From a checkpoint of a small class-conditioned image flow-matching model.
Training: 4200 steps, batches of 256.
Data: trained on crops of objects in photos (Visual Genome), 123503 training examples, 8.7 epochs.
Rows from block 4 of a small class-conditioned image flow-matching model, named by matrix and row number. Rows with one number within an expert belong to one neuron, the router's apart. Each number is 128 + 32 x the weight over its row's rms, rounded and kept within 0 to 255. All counts start at 0. Numbers have three digits each.
After each expert's rows are labels from the 100 images, of 14848 (inputs lightly noised), where the router gives the expert most weight on average: "place" is the part of the image that holds the peak. Only what is clearly more common there than usual is listed. The data: crops of objects in photos (Visual Genome). In brackets: how many of the 100.
# router: router (model.blocks.4.mlp.router.weight, 16x160, trained with AdamW), inputs 0-79
# up: expert up (model.blocks.4.mlp.up, 16x160x160), inputs 0-79
# down: expert down (model.blocks.4.mlp.down, 16x160x160, transposed), outputs 0-79

# expert 12
router.12:134127121113067101120101171111137104133143158141125092109133140141151068106087141075113135142191155103152096188180122127154106178118105098115105118104136106155157106090160071122106131160144084063125130114098079107116080118086076074083098142
up.0:158255112076064123138094156182140094071130148128128138075124101127128079107100134154076132128144200137133151122093114131181123134085125141121104131140138055147129160135124152119124180192108123136161071138129059130121170132130149129137170133
down.0:097137071124127055133141138092110169125122138127127148151095138198124113124144153141172159087098043051147059173127111134151117122103130118134172174095107188144143131153100123145104123129148114128083125137124107071139131121179106193100142137
up.1:193173088125114101061173095134100120104155156134121073151134159163165100187136176107122151138148125122112130142097100083147165156053125071127192186137143056138172133123126129142151094125087119140063124119134200130146140112157056127138138138
down.1:047097127139101181126115143148125167146126087134142156067092132134085124141160066128108194132085103135096155110130114156117112128187118139120121080090147193156203131133114100100106130104093100135152123138135136132129108156076092166121093127
up.2:143109109074124103134065124104096126112181130166076125177159185152163095186115100148143128119084224115122148117161122109164108106132099019082091105128146126099120138054103099114164119094132182105122160125091043076152138091172174139182143144
down.2:070006151164119148158190131125112117126108116135190091139098143115128098074119142131109121148149107127158108078137177150075200188134092167143113161169090097133084132128094114120074161172088135103136191156135171091052137153149076155122137105
up.3:154122111050126123122069171106090113127119074161126128146157128158121083247185136133164148157089080136180052127121108094068141145153137136087145158106171158069138093133072126092114078173102151123148146131123126090115061119134139124209118152
down.3:113140164165085089152126067160141127066172133107120128150145101135098123075137155048092044080123091132087139129159140192112083142127098108205187134120125118131066132135137132110118165133120128061152058155080129169147161139126070157119120113
up.4:099085117118132115186152103103166121194128184126181126079144122168130105079118135202126116149165130105148105146117136156114126120118123099129127121194187099073128137097121077121196129114120167194083094167135136170078084137152051076164080119
down.4:161103144101151110134102121102152129129109119074100145081138184125213151140110128125143134138110173121142030125153108125109130115156109114132148145131113117103135094082145102103122142141127050072139167127096077082206133135125187170121190164
up.5:140134112136095166040115126119141122139135136155128127128106149177159131129112170113162098083132091217071193134167167131143139154139162164092113195137071131121141079147115098128096155191124165190079120072093202128117094124108161127169110191
down.5:135085109069105099144154107210082127196074168079085084147148129094101086134148103093109150172118117097151083171139132117048186138158134147129137133130121147130126119135078118176160146083064199091151075162132137124141126154156115152164176086
up.6:076133138107157139112141059144072136106147071112122071107116105113194096128188120192129102144120115139155144167113171129122119135091093157115097164028229110096091102138142197202063148121118123134101129146129167131101124122144080134172138091
down.6:134157151174114129113093137125128151159081202139118142108135156149076164138152165130099127096141136139139113106124149117175129160076070101092139094174075123142163154091160140094133148154092172144131206150182143192167113123080085125140134116
up.7:128132149103120128106092068077137153070125114167089129139119139111143160119125086130138122129179099210166124124168131150097136073156114095125135130126153136155106054134166192121119138172106182075132179134183111185128168151049124117126159181
down.7:125086108127164102131111090159138110125135160101130148164120209121111119186137163145115100089098151096112137169137129084125128153106118112168083136168127116106157192116046098094102156074184080132128108132076158098108145127162127085131076190
up.8:139142176102122179140107127114167126148172098110125131182080189131135136127101078073114143146082108150173105128174119109106145142129227087072126147147146122117076099133040075122128119127132102107068144092158129139119060148156147147113152144
down.8:066140126135187096115130144048108147129136163212103075130128109085072108117149113132104069160093162177081121081022124132122094140161123118129126142135125088090070118175125127185111135108142154110158109104138137149127143109124152128109134080
place: middle left (27); top left (27)

# expert 3
router.3:109143114114071112141110109199095133132145149165182076098169123120128079151199152115093118087127157123172144118155109129118107060065087068092123132135169110112064143113152126147154153135102140152135149155150160139177115132132126119147098105
up.0:083171104088152097165130055100118093122130122079126128133109191142183149118120127050113123101131105106117096137104196140121084154165127061128108133150162187107166130136116106083184157124129146155073158184098114088142137067138106078149143099
down.0:131091122140097158127108213127139141127116103107148121088098069107089120113132163155098100119127217153114135135107107104163137101106113211155163146077173100069139136082148119150091158117094159080128099147139155189106127134063095108115094112
up.1:130080101125132115172195104133151129135095113141107096164126164141153149134092145098141143095130103096174137129167112167156152096144129125128102095244100141112139129081103107128136058158185136124195122126160160110125204175109066062073119163
down.1:094078122127166141112130128118118171156118146141228133164118083125145081095193142150077117136042126091119116193079142102119145089115181111128112113089148148072172099110160155161151155165078183095134099105125122211103126120135174202175156134
up.2:128180107106133238106130131145124217145139074121144128144156174091128141160155123136121130151148140154166137092150144130158202081189123199111190135156173144128143153123122097054112136127153186144123175071096147138117077120150104104112061112
down.2:143087132172089082113135093148129137109093139130140153113118139129088155145112138152175114078127131150076146181130133130106169200108185095151186119113063129148109126061151102194153145124098107102092109141206171157141153156094141110164093124
up.3:091115092125081171122084141060135117151156131110140115168155067093144113090131107108143135082140149145052121098116199127208187193118119138101117140128122121126115073123129135044115161051133125070112122120145128108125137093177126127124127141
down.3:102128127058165074112143110149126070117122107163095166157023131161092175128141155141117120135132145161137125125125078093125144122125185111140146132071083115065111151087135136130154080194108123143115107137106205152128159142094184135173128099
up.4:193108131141130162197092107140173135136143074094138074143089135112173108134149176146093154101121128092183048137120177094115128154170143057202126163125176134121033129151099141112097131076181143187095113108111155098084120121160083129161139124
down.4:085107126185154100078139136171111125130115184130128085119111062122131112124145134116133103160103135170055095144122096148086123061112116134091127133138104128106105114105140121124106088163179098035151179099138135150128221129059107094062082126
up.5:111120234142112136166094137109190113115160128140156131126109149094185125043124204117150128123106192114165165143151129058084101129047149141142081132139138166137076121104184157172128076131114072151057136159158130123131143168118068111124126170
down.5:152145081113148157107167197168123170144076095094137120141128113123123145156087086129140063141065043125114108119147182191100099071074080112123129131129122127104166184140160109125128135071117134206167124076123102112081158115165137118050152117
up.6:140146124170101121168149131156058151122135126124139140146137152176166166127093051145077148122129124106183131130156122204083093150082138180121073100140169140107126107094106105088172111133123142128155156132050118093088131093074101119137098103
down.6:147175106111125119115158114117146149126087132098144121102099097112085112143144192156163118206191130054119103134163149113079176119131140104120127115125147134096115171105189125131176168180085137103162133055129120113121119132156122074139166123
up.7:108136181123124145091106101118113139136166123115130124146146149131125113188112124114131175141122198165122097120168174100115115214126113156095119128097116181137147070211119082125133156120066127158130126136193124121085112132155177112132148134
down.7:124160131109125130130129061151110145119102083115149175150133141146154139125139150145184103101085068136127191118123106137161117135139182142192149149100128103159110156087142099130129136081171167102134129227109155172131132134125113144124105144
up.8:129050178107121138176116093165168167186108122147142137125182150122060126119187139160101100145153150095157140140019124147150097129157131115077134162120155101150082118134116070207090142128100163137153201111186139173150129126189125107184122110
down.8:108134100143140140150063083120139130102119163110097114141104101090166125154158145138072140112103107132173134159146134148110101074091105074088127112165129086136164102126184130074106136132143119136118139118140095124086150119121138154096131193
place: bottom centre (53); bottom left (28)

# expert 14
router.14:171164205132166072185081095116131133175116109114165159186116082129164137182173171112138179134115117170146101168131169096071129093179149185120154162140144141127101112133088178162167089139148103141123113113113149125101105125110161143108111099
up.0:078126072144088201120110174148139146119133135125151112113133125091145157168107130148062111099090181114166157141114083109193116160105110178120087100166096193133109136149112120137187177160152081092188133103125158120123077171170149130140165091
down.0:145172124116144078163144044147150130126146115122128174116145131158098153113203153133112141137188108111107124132113143179148108133147170119085101145128148063094103166122246054112141154110092139151161132137105075149153128105131138157135135124
up.1:130145132143142127108146080166146163115148129120250158098081165143141130115139087136118143135124179099121165100120183137158155121124089158112126111176119140120114120133146125107195177140128084087175113130117143131112061106162162131102105126
down.1:113144099128077121171156145117105124101112068122123061151122154145102133141175122125129132149135070146127098161131088086093165142121182158094105119129167116133103098143129099087081075118111135167092130124129139110126208092134059135146153164
up.2:185152128175182190129110149061126128142109116126122096164137134131107125126118092138167114146144113104128147151122129109149087061137127153113169158104138146158142160119128120143166148163122176135092121096132134131152136160173116109103124143
down.2:092062186104093046138078156159115139106131095130128136100131183133145109105114149109113087146140192094120083115138100142133169147138120089107111092124119087147136153091135166126118119119114088128133132138104086183097123082071139115177146087
up.3:135098119054088091132199108137155112140135144149143124111141149105148126151132140116121090161130059146166082139130139108124116122150099172064130077092190153139170089189130151075119148175137134139120119099160158125087070093029118113099123080
down.3:116119118126169163108081140123122181106160137063137106143079083152131179138069090196145153112127184152142150090134107093113153124100165071154130156168106122143147153161124160126145145113137175110114142106146103109212175171173126157170117155
up.4:185191119174065125076130130154144126157162126159075158137104178137142159156150169157208135105095122127131135144144075139104110122177116137157162127174144107083076176124094149160120069135128104139126128162106115134119185137214096135132123104
down.4:127118098160112187166102168102132163062135162145165130109155099124100132120162147093077133091210081108117107096111175109133134124140127087116104081165115147187153116078110094128154098139122130181138121092133125127107095151138129125126085131
up.5:173131071132183135134104103076102150157127180127128142111107126124112136051114104129184109112147101186126085143127123130087122187098137129099162142151091143178133099140116082165172128106092145125092148090135138082073148173168113116104115189
down.5:124113130151176124129129141169103126129150112155072145107139121136127105126162166128123160179126108103068125091141086080156090129160168127153115152085137130127111147139130158181134058223155130114147148137138140133133083143109118126130147083
up.6:142178145126102130091062122092117117130132104123174164149133085116163088153114041133111090129142086175136090163114134095128157131080104156120222115112109196125125180132142154113133145054213152092167167130131108145130129131112167139078131107
down.6:105099059132161095155143100150148133144133138126124118141133139108111128151136183093180156116133129106132173067162126188103113117149129148120095138068090131129110123136093083172127081214095170205146094194125137056137063087172109131088132141
up.7:149067106128135095190119095124164142176103124128104180163137110116114169125146104160149098129085135118174103090133112088071150067099158214119108103126119130220119168162094128147132074120167114140161131103113116127211078121139191113181117122
down.7:098156141152143112141109125139164129171103161138133137104073116078124179149120127135157161089136171112114169123127163137130136128142169143126128112168141135044169116151143115063166094100113122133089154123133167063106156157125101132123121088
up.8:051091128058154121145144110116138183164148114117088087112116169171128125087147133069170143140122187097131165129144113192145141133125104127090142149117181098129108105145121157077124124114130105151165120149095175107125115174139125136108157131
down.8:175121174123115100204119127140156104116095170105137094120128152130128182154140163133058122086084141089080125086158189140231117107105099140103140115101118121172174134118125162111130126113203121148131118159107135137103110117132143124146128124
place: middle right (69)

# expert 9
router.9:086129071161076123154127149109098140127134147141152118157153118118124081139097190074107172158118128125119122130105111149179089101059114150070098135111099058142109117097095140122117137089139090109101105113166104109107126155077096103091070090
up.0:170126144164073152128127061125038130132151022116143162194105112147113169107094123173133174135166120136126161178116208148122097115155116130129149148124153131141159118176166131119140132119142111171097212114098118080108085148105160101145177094
down.0:153128157121122125132117127173179064141105164180106093127111138124120119150182118106182122114068105131047126106102124110172155127095215197130110128080110088148116124120115133122089088101071144089161079146141117110129135119119162129165124079
up.1:093126101117115131129116119108126099118132099112122095105086058118082088148112203124130120103179130097081170160148154109170120121162130133161152081119121162105210139135141157127146127153105115141167079135112128192170124115129143111175125135
down.1:146158153119095164124068108102130139106153077121144147119113133105228154099153098181141117127033097133133108198128149101125154120157150160117148161100101112138127089130139130145082164055143119149071218130156056140103144178123085155105202101
up.2:113086104216087070166140129123143120169072133111117094103124153110127119130172103121140133173194131128086096141130133099062104135129063086124124122147123115151122015047151135112180123155129131091139038125178151135140138098130138107111109172
down.2:135133145096120103080135155123140065129150111134081114172137144118203141171100157145064128104116185147175124122144115139182169136122118115160108130131138102123134125134119147104144131064166127140125201170084117146128119168149083106145125110
up.3:114157150150103128177127071051060110071047134110100128129128200113133087147147123134070108092066109048160159119140165116166116201123134106129134114079129117078111109154150123086152103142117131133117111086109131141092112135133116206128125100
down.3:101140095168147110133123147154157134199119121180096175139131132158072195109159187148128190086230170130082115129215123142174141125147110134120106144179159200128153154133116130197105151127108123168146166150145159112128135084110160122087127088
up.4:124149164118110140135090084115084101151162142188164144127124071145159075097123146108132074166167115128092127152141132129131107122134038074067170113107130169078121152100130119090189124123162102122100098168058143125105094136159124151143091066
down.4:139084123134134096090129156145127148119093127123079109114120124113103170116134171156142137130126106142176107125157100177126119092171159102199096185166100131148230121169107117113135101152119094123103206129178087173191094127119115142136202166
up.5:103129096135106110128124134099156135158138109105137100185151105076147114187129062107091166097094124192143142119094189135154179202168138133117082146101057129114154082096060132092187155101121133120101171062129224111170126092134149236188106113
down.5:120091127109106133128123173122107136069152115124082105084117143146078117115152095062119107132129187177085205145152106184130152122072098133132072121084144127139110132128185092140130139073132125136105087133127098166101100092114152122151147134
up.6:121153097071063115088163141120124128125134135186138110119142176084084159145108142091192130100127148219089190121102180124118127123071145072091128101118135125128113145140073135104113108175151084104163192167119086128058131122134140155151114110
down.6:162127128096065120180118117097177130104133109110116111173107181116173137101154132051116097141110114065154123079158106112070104105149088145113141101147091056116134073116149112141126136048071035203071128128117160157102117140172130130103175170
up.7:132101132092093164165069128170086132138108102162145087126158133100121078159129147111177090139150158154137198081101033139150108136103099108108130109148131127135101172125133102173133135106171109082155064094148142090132102133198098061126075100
down.7:138089122117110096099163130123163126232107101127064169109170091133105143143198134098077119142088103129156118172096151221094109110096141154119145150143129137133146130162092149126161075149110077158110183134092127146146131129148046157069174148
up.8:119148175179122155116126133097115094132122138087097103128069165168194155146169149169159064080120140128175142111182109148095128106157172162143138127131110153114196151082151233175138121059121114072156138078097129136147127133120125118112203106
down.8:141144141133156206082088117150159161118124071138116132123074107144072154136133112136140074092131074117174122187114125156169123148083134132077113127127100144176091069135128077100081131135125120211087072193115114140141160079130134105124164140
place: bottom centre (43); bottom right (40)

# expert 0
router.0:189193129094117125110086091121100144145116166107139110126155120148181051109088142149130121078071138131158113113121093142071134091129117136077115151112139107073136096164136150136150089054170095118148120146118116083130115115099134078107061129
up.0:161126212161219143129154123070101065121118131151112138164089168183100147142115135135154147063166127149143161138151129120132157168132115153135128095085101121099129126166180161147133121129096177193103084140115139144163067101127143089123126093
down.0:160110097113120119082124126148132092104187091103143103146141051123125104093121112183156139120055108085187162137123125137127123128082186129119127150096182145177135149086100151140078114089148124043141146122093077113122100124171142099074120130
up.1:163123183125108151125127113155172145143174167087167132107132170106129129145120134192159148123140130108137111134162110133173144142131086075118131135127099149072185198110064123105137125180174082088131178142168135094125126122096104127128146096
down.1:082135109082130143119087081134083122139185115128117065133081160123089121134169080120112141128136171144067138138136125098118117104118136158129102108154101066177125112135170096109099086128144160110112105137124123119186134121116128157090147155
up.2:139094120148121106179152069099211095116154147156107161099107119128125111077122129099158137083133099134121132130147155161092099128141122140100136062199088133116147049146136070133146118143111126132053158090134150114108175115110127119159077117
down.2:093104114083122134076099127126119127098096135098124129126114163162085134080179161120130144150123179128155116135135136133126115110091123114176092131100127136127149130191106124103079115120177120140128077065100121100153118211141120114191120141
up.3:116212127124123091099114137149106088114077101106080086153164092086150133149148195120148124117098195141117130081134153124147150072141142153163104074128079143170114068145065041153065121126103170118146109212112160190148114122135121129131159070
down.3:121094148133104156100128117097148152233080138150172176113140134128110179115066104150063133108127055120148142141142094109100127178118124162106130113115155125141153147139141177098188078107153112135138134101115067066105152134192161135109147169
up.4:153117123119161059103053112098098125093153147142126148105102123148152098169084140204116130141123113167159137157109134172111122169115225136135084156135119180115094169107126126147107173120102114092100055120089101198126128103126133018118124148
down.4:154130089159078159167147161106145116094121153104138123136172120107110118108116106087093046131142151073134107149192051110160114137194110125123154120121178089126114094126132174195126148127140125040109168141130097131079111141119132138114115128
up.5:183096143079175122120140166115137124110082108097120170142121128139081121065091051057169147088107098066151078160134078178083184145171174087128103109117139093149102091143139119123138117139138118096118151145139085138126118103135128085109137136
down.5:125116131126122120111116117159094097150114102137091130148120170149165150166183213141144106121160120190150129091178151107141133139163150100136125077117176106147179152137106151093135064122061115144108168117070174148096097123123165122143126140
up.6:098125117125112205126120115093126167149167158108134113144150158118161189130162168100118073120108130132153143145166115185172070131139077116128091183117179112165169160109226097097118178100114134152084158119144114173106115139081132111109124118
down.6:124152131171136091171177170138165102199092171186109140024136199144098179161162107210125147098164151084119078126119129123117158131118104135160049098085138135099126114102103128146149105150104077114141138113085127124175157189126113138107123149
up.7:110148125120141113110094149140088152081156127098194084127094107110141098127090090166081170116061116090121126157150188079172130059175145199128143217090136063120151072111137157126098130129129123156130132116056140129140161102127125154132124080
down.7:184110118153119160130167200091191199149113052148109161167105159148104111154067120100142087128152150113125115141175141186102160120085090169137200103157109190131093129131129068149152132136080092090109087159174117131144137162128167108087139135
up.8:134114146159124098141105098193125124111059161129121131074180128064135072161088135186113074214122132128127110135120168136076182118180108147094144062077141154124121091090147053108155118106162145158128144134140182120134132109107155134134131103
down.8:127120112077127143098139128111141145136142098133125128099155067141127127106110107108211105127132128176131144141198093145136045145140118164190125197229095112076095173155159156130141126124047090154090134121153116134150095153114126125146118175
place: centre (50)

# expert 6
router.6:137092081097163067104160123128126120149086127103142090082090067152060160098096151123106158051130171147161152138087190086134132149139175189061179133156091112133124144081149119136118114074071107108084120055178120175085083100168113154116155057
up.0:126109178179140160135101104140129107136129105042129108101112206150131120174139150137111150119155111138084147069130102099108123152126098051118085154184123114135134154104114118128120119141117130123109085123105100147094118099109149114178107111
down.0:090224109078182144152143202128126138164129129166117105151134105062180138112150185062128095114131188092139158112119126116137143171227190161138132127128136131127074090175108156101125136104158142198132130186138165117183190123093150160092125104
up.1:132040181140162097112098130189128150125122170135107134145111119138146126118128128130152131128095085138117137137128146149128064046180158159117128104139096148124181141139067173096110120123114117105108209149137104071186102182149132128105104147
down.1:139170113140116138135131077129127127167138076106126102113164126088129137136149128102129086087149128162165130059149140089083162110115093098128132109201149143145032136135188116120147148138131135146111054145143168158111165070110095142132161115
up.2:158146138189150113153145139128160119120087182100137134165129174097112126097096120093124147129093128133147137113138143128155139135147129158139134040212127135137144130160097085103073113123142093124126166134132142100159131160142117093148131116
down.2:117183143093084127111129149123148122131132111119074131108082088117103133135075140091144075123127079113167079129103144145110101089181148115141139120117160127119082141171147151133182128118135126162079128134172098232144157097129101157129101131
up.3:131103169089118134175113135108107124142079093126148159168139103075108133088129126142120155147090102101162155145182152102150085175128183193146129150121114101119130079148191118126097124128158162072106166118124126151143107087164113164127018124
down.3:148115055167122087140151141172112128137084129133091132115076129129138133196123119133117083102155131103134126112111128114049183172159083125109131139158160154138111131124106130139184124208110069157125101118090096115128156185151119084144178146
up.4:055095098102120132173128178109059159091045148104127122182153161105176174095125117134087162154173145148129078222132137104129145146177127112077153104127073093124119153196131162130132108135099150131128138125178117121072085134162102116184147147
down.4:140088067121137115089182122192148112226148114115141169118093110113129135136182139120109140098108182078081205051103131149174182125129144110153108128058162186108136122148131090173112159153177142161132075176069087130161119144128148123091106108
up.5:058130092181167129128103162060133125132066156094150100124166128125117127125126124074102166106158115123188106107118090129112112121145137130094131080092111086185139171130092082123121130128172157119159145119131139137025146138100142101116127088
down.5:149109162125126158132129100138169212108147041153041154154163152161140130120129137154178121140123124117127172138135112194127134121119044119137125157102131161147126043151122164167046125125133118147102152153122102152185128175074088181100096142
up.6:160134152119114146108129147098149074059127082171100153117124128076157111131130112120110164173160071141115139049130118123094128134147127123139127090111211135230059123122139171067129158135137114164108180135158094168133088135039138147065124113
down.6:133084119139126127094094138130116116127168158209110090147127133132088181152127134140168089105081136128147146164134106123158094129139141159184127143175078112077162146131122117177125098107122155085166113094090162074112132136171145150164120153
up.7:126128130073144154105080063116134108151114095077143136112180091153107101167114162118147127090136108095138137125091102109143112097138111128095130181143057114121149113091159132117139090041154074054114173099113088134124113175119112098135123096
down.7:112066098160103171120114122142098156173181217050113150113121166108147161087115116090122193176117138147122130101158126169105122134134117144112063080102105065124124133164139072163120076144132161102099079162127115054157142113107097094111094152
up.8:157071109114095128072121055142113123189120084105123134073057155117098109153095112083106118124108145171113112120156161123151129133136124133123168150146131111125086057157213179136223100121113123116095104101144188150147091109104099120146148060
down.8:110105125105195115101149158178186108128133130099118202193129117101098139049136130156136155174076154113094117113153102121103172128135162126132121194103151142107167151119066084141091130129173096163163128145140139101140147126159153136129114113
place: top left (34)

# expert 13
router.13:119158086121090098150102115079116173185131153125108091131147120158135139112168122092169178082109155095077121140023212137149100130132142148082098145070143091090083140123119084133191133103124156146115113119079146112130126047141080137150115089
up.0:086123160196080091117094142172180146112137140091148213151166175149178093166085089139100196180082128107099117139204154122087095126105162135149120125127123097110081040183173124169164065147158133122097115089122121119126153069144134113113125090
down.0:134110116149162150135146161134081086114081118164170112115114091071081154117136100148141088136169110157182078100092133178107141110119128140165152140098125118204135170171117144096151142127144089140145122068125158120185094100147118073177139136
up.1:151122092081116073091122140167087116128079132090121140084125157129112074164132108112163199130105155112069113119148104169097081112165052102127138066089138128136162136122095137171129115173138151143132146097118120107155155058136126144164199064
down.1:142153147131099126118136087086140098098189079173130120146112158119161110139079170130064082138106141193142131196124175128180165112113150126159124145178149137183111084119155137054131161150123104143051054128156147179158130157097087076166109183
up.2:126139153146156111167131087152160133142182112110236106083126135169160106140158079129148127108126135103083131124156160084047140133053223137123168134109166105121144104078119129079073153078141086120105105116064105130069129150170154162104117094
down.2:146140136136099132128130132112093087127104076139098139147093155125118148128107141116121128132121115162180089101096052144135122073143072124118135114143107120169156151126130038146172095125075092134116190158106122130144113105101122111150136158
up.3:175156123114120155176149126108109145077090167132131142132154121167148100126151131106168130103170118129156169169117127154065076124142090138134170103114109077103188145126150164116113126130133115153135097149122133187178144133128167137094140112
down.3:111195131143092134169157172093109047161174126101141148131145128062114184150087090128146101116124182096103110103165077160100129143145127104110149149152206123185202197188114099159119128142105196105096148076114160130104140108133097126150186101
up.4:128095143172131103201171114088150127161119114101113173184102130102162070176129137090130138107116139145183126136153064114048130123134160140110196128128110104141120128129138177119174108073131157206129149110129116127128130151153158150145120143
down.4:146146100168144198118089131185171125139116113141128157136149126141123186139119128164141150127124087139138105151127191070119092091156135149167052135114161145102117090124111075068074160130154096097137117053053113101106159198105137146118089111
up.5:110178135138139130170198126091106110122169134154090122070094157128121122126180101184104135170135181088174147136119143146141163100168130138149154132151085095124167103117175152113096115120182130108152115142121106049140089122147194127118151136
down.5:132127204124099107055068162150133134122144074110130099134109151157135205082125132113124080055084096119082140129123126086104106153158121126105152153150130204134099102130129070198122096168058122125154112129122084142098126135148147088151122141
up.6:146135114139147118195135161162166180153122188116120101181136099141181131108160187199155151199096162151078196110126152151145148081186143036121130159101181136155157153129066163127102140138097086161147123127140112145117139065145126151052161109
down.6:142080119061106144185086128100094073163120031148132105115094130113113117195106105095168093095142114125125091167107112159078125172166099141148160155138129031123092130138129129144132129181133177161136173103174115092158139160180123137125103176
up.7:132130136115183179097151119137046134122148106174118144131128098090183151150134123106112138120172126179180129122210176159112112134124146130133172012144129097125122132086123128118138124136158173108148121147111136143142140112114087182103175131
down.7:133092141128135082129195122170249115114102106137218141101131178152103057160133182178106141154116189061114125148129106104099081170110132153198153174125123107088179131145089192173155146148096143096098111119168107084152097130121143100178159147
up.8:158118129149122092117157133205116123121143119114072175152122103129148185122134187119149126179099099166133148132150079182122139125125104172148165123175151097103086126098127092088124131163126100038125178151143131091163123095098111166151108149
down.8:150164181110112096125163128081099143050140117118099109109136144131120054128127127101118129069154171128081113126154155065177159124048234133165150107087127174141130097130098119155142133127115112119101126125158085087128084099171149149133124110
place: bottom right (35); top right (30)

# expert 15
router.15:176152130193141110201115122133116137121143147138170155147119183166173061123138111095093182188091144161164080162083144120071166121096114131160161147105113144096073120139113146150114120168155111160110146139143141134071110156182168110160093169
up.0:138148097112182132155195155119166122129151118174126196165101098121107145119145127071148158111131145000089175170112153138093172068116133150099151137133107090162137090131199117127108123191088112146143144079132174104075137148127128151127147108
down.0:104112168142125093092160093087122101154133097118143129156097123154113152156115082142062172152123121183193109114109136058129085131133129134140149198102131127086101176064108141109133098066090139130126131101134113101110121137114117124106098038
up.1:128162159120139167095082139125132128126139163110128117108131103048163126137132132086132220088111185177105151140156129140199134116192115132175152127157125062127050120175132060151175133175146139123104130140134115112097160135169134105125139125
down.1:105117158096121089101128124131106154139141113129164164150131128183117105156102149105106089185131122127113104084094129111065218218088133146167173177119123120122138089058112116123102105114135140127115162093089129153165069133096093169112118134
up.2:131109137133105148143113090128149176137174092138220066161157143177143088144128094133144168076123148139112123128090072044110077140125116143093115089102120046119114084193148122061198117131148149119081109136124128108166123083106178141086132183
down.2:102138165130137121168130171127118111154181155141061165108128109106140141057135129141103063147176077104121195116157198191116129125180129103112154151137160155218143172117128186115107168083148051106142128168168144153088095098114129131167141138
up.3:123161152127090118102098105131045127160101168121141146117189106145168126132053198121159097078138013169136149113119105095116143143100151111115158097148091084137142064049179127138129128121173174126139123168134141128131095145094101149132112164
down.3:137152070099081126138203120114093127164135140166127089042112106170127150090106131152117158161131110112117174165131055100161106086138095144140147118161092143093130128153131116160119123152098171111204199167075163146139148122134169161134149143
up.4:152108174133139130142131136146136143151132161139163120125106121198145122119194098076095158154122167109088130189130153118120171198121130255132178176203096142109135134193150159142148130124157152125112122189156107136136114113068131107116122093
down.4:130195132157128112122075129142110139134095133120070108142150081120095109134090126157162113110101118153121164071118164153143083124158216104135129134113179112095117089114072126131157163120128144052138111112153117096126132093139084093181106101
up.5:109107112147097097117105148188115136133191121073131133132150124086098112136149142123101141130160118157144149153172147149185080104122137154107168146141127119131107122095121120111099120125140164159153139106101104163144124115141162102197093117
down.5:107131106158126181119108094129149144106109108163115096118129216155078133130163133165022110135137116131131128137116137116128160094116079127148099091129129137167102124154120097116109155153052125169107142087226133076121135138186133091134162092
up.6:091177130134116108164139126055106058185196097118255133165138116122225138131167142117137140071124153129142129145145112144128105059109104119144068128141128184105130214145113128158125122159145157121100117154113131156095127173138116088095134161
down.6:113092097107153130143118130130144118051078124179119154104086099135114166100114141205115128128143147079141100105066168121136126143129103086040140097115163118153137093098140135065133123076166051128150136085156109150148070049100168191138125157
up.7:140104106125147140147152102128070085116083159201124086162175083088117114097102139155120089094057095131126139131155094159139071234098131129102163155126147131067147130078114123188103159141118141091135126114144132139134133132142121091087061163
down.7:190169125134130114115120178125111123127133119111123138024156130158158152130156113071123088129180181156129158114057102141139198079126134100155106037091071121115140102123121125126129179161086125110151106171148120178108124132080125174170134160
up.8:097144147096149121095122146098108103210084150122122121100173117124126186095107167138130138170060202128188130154129069130162188112113154160168105081091120108205085134124170146138143122219118126099146117126126148110129125080167165103118151070
down.8:134131115132115092119124157137160152234146154185104090152096157125192122132176195114197112105155117141035132149148150105124078145107120155168137120149094134128177142053119134123105187088131137130119155108150135096133103078094085090131214209
place: middle left (51)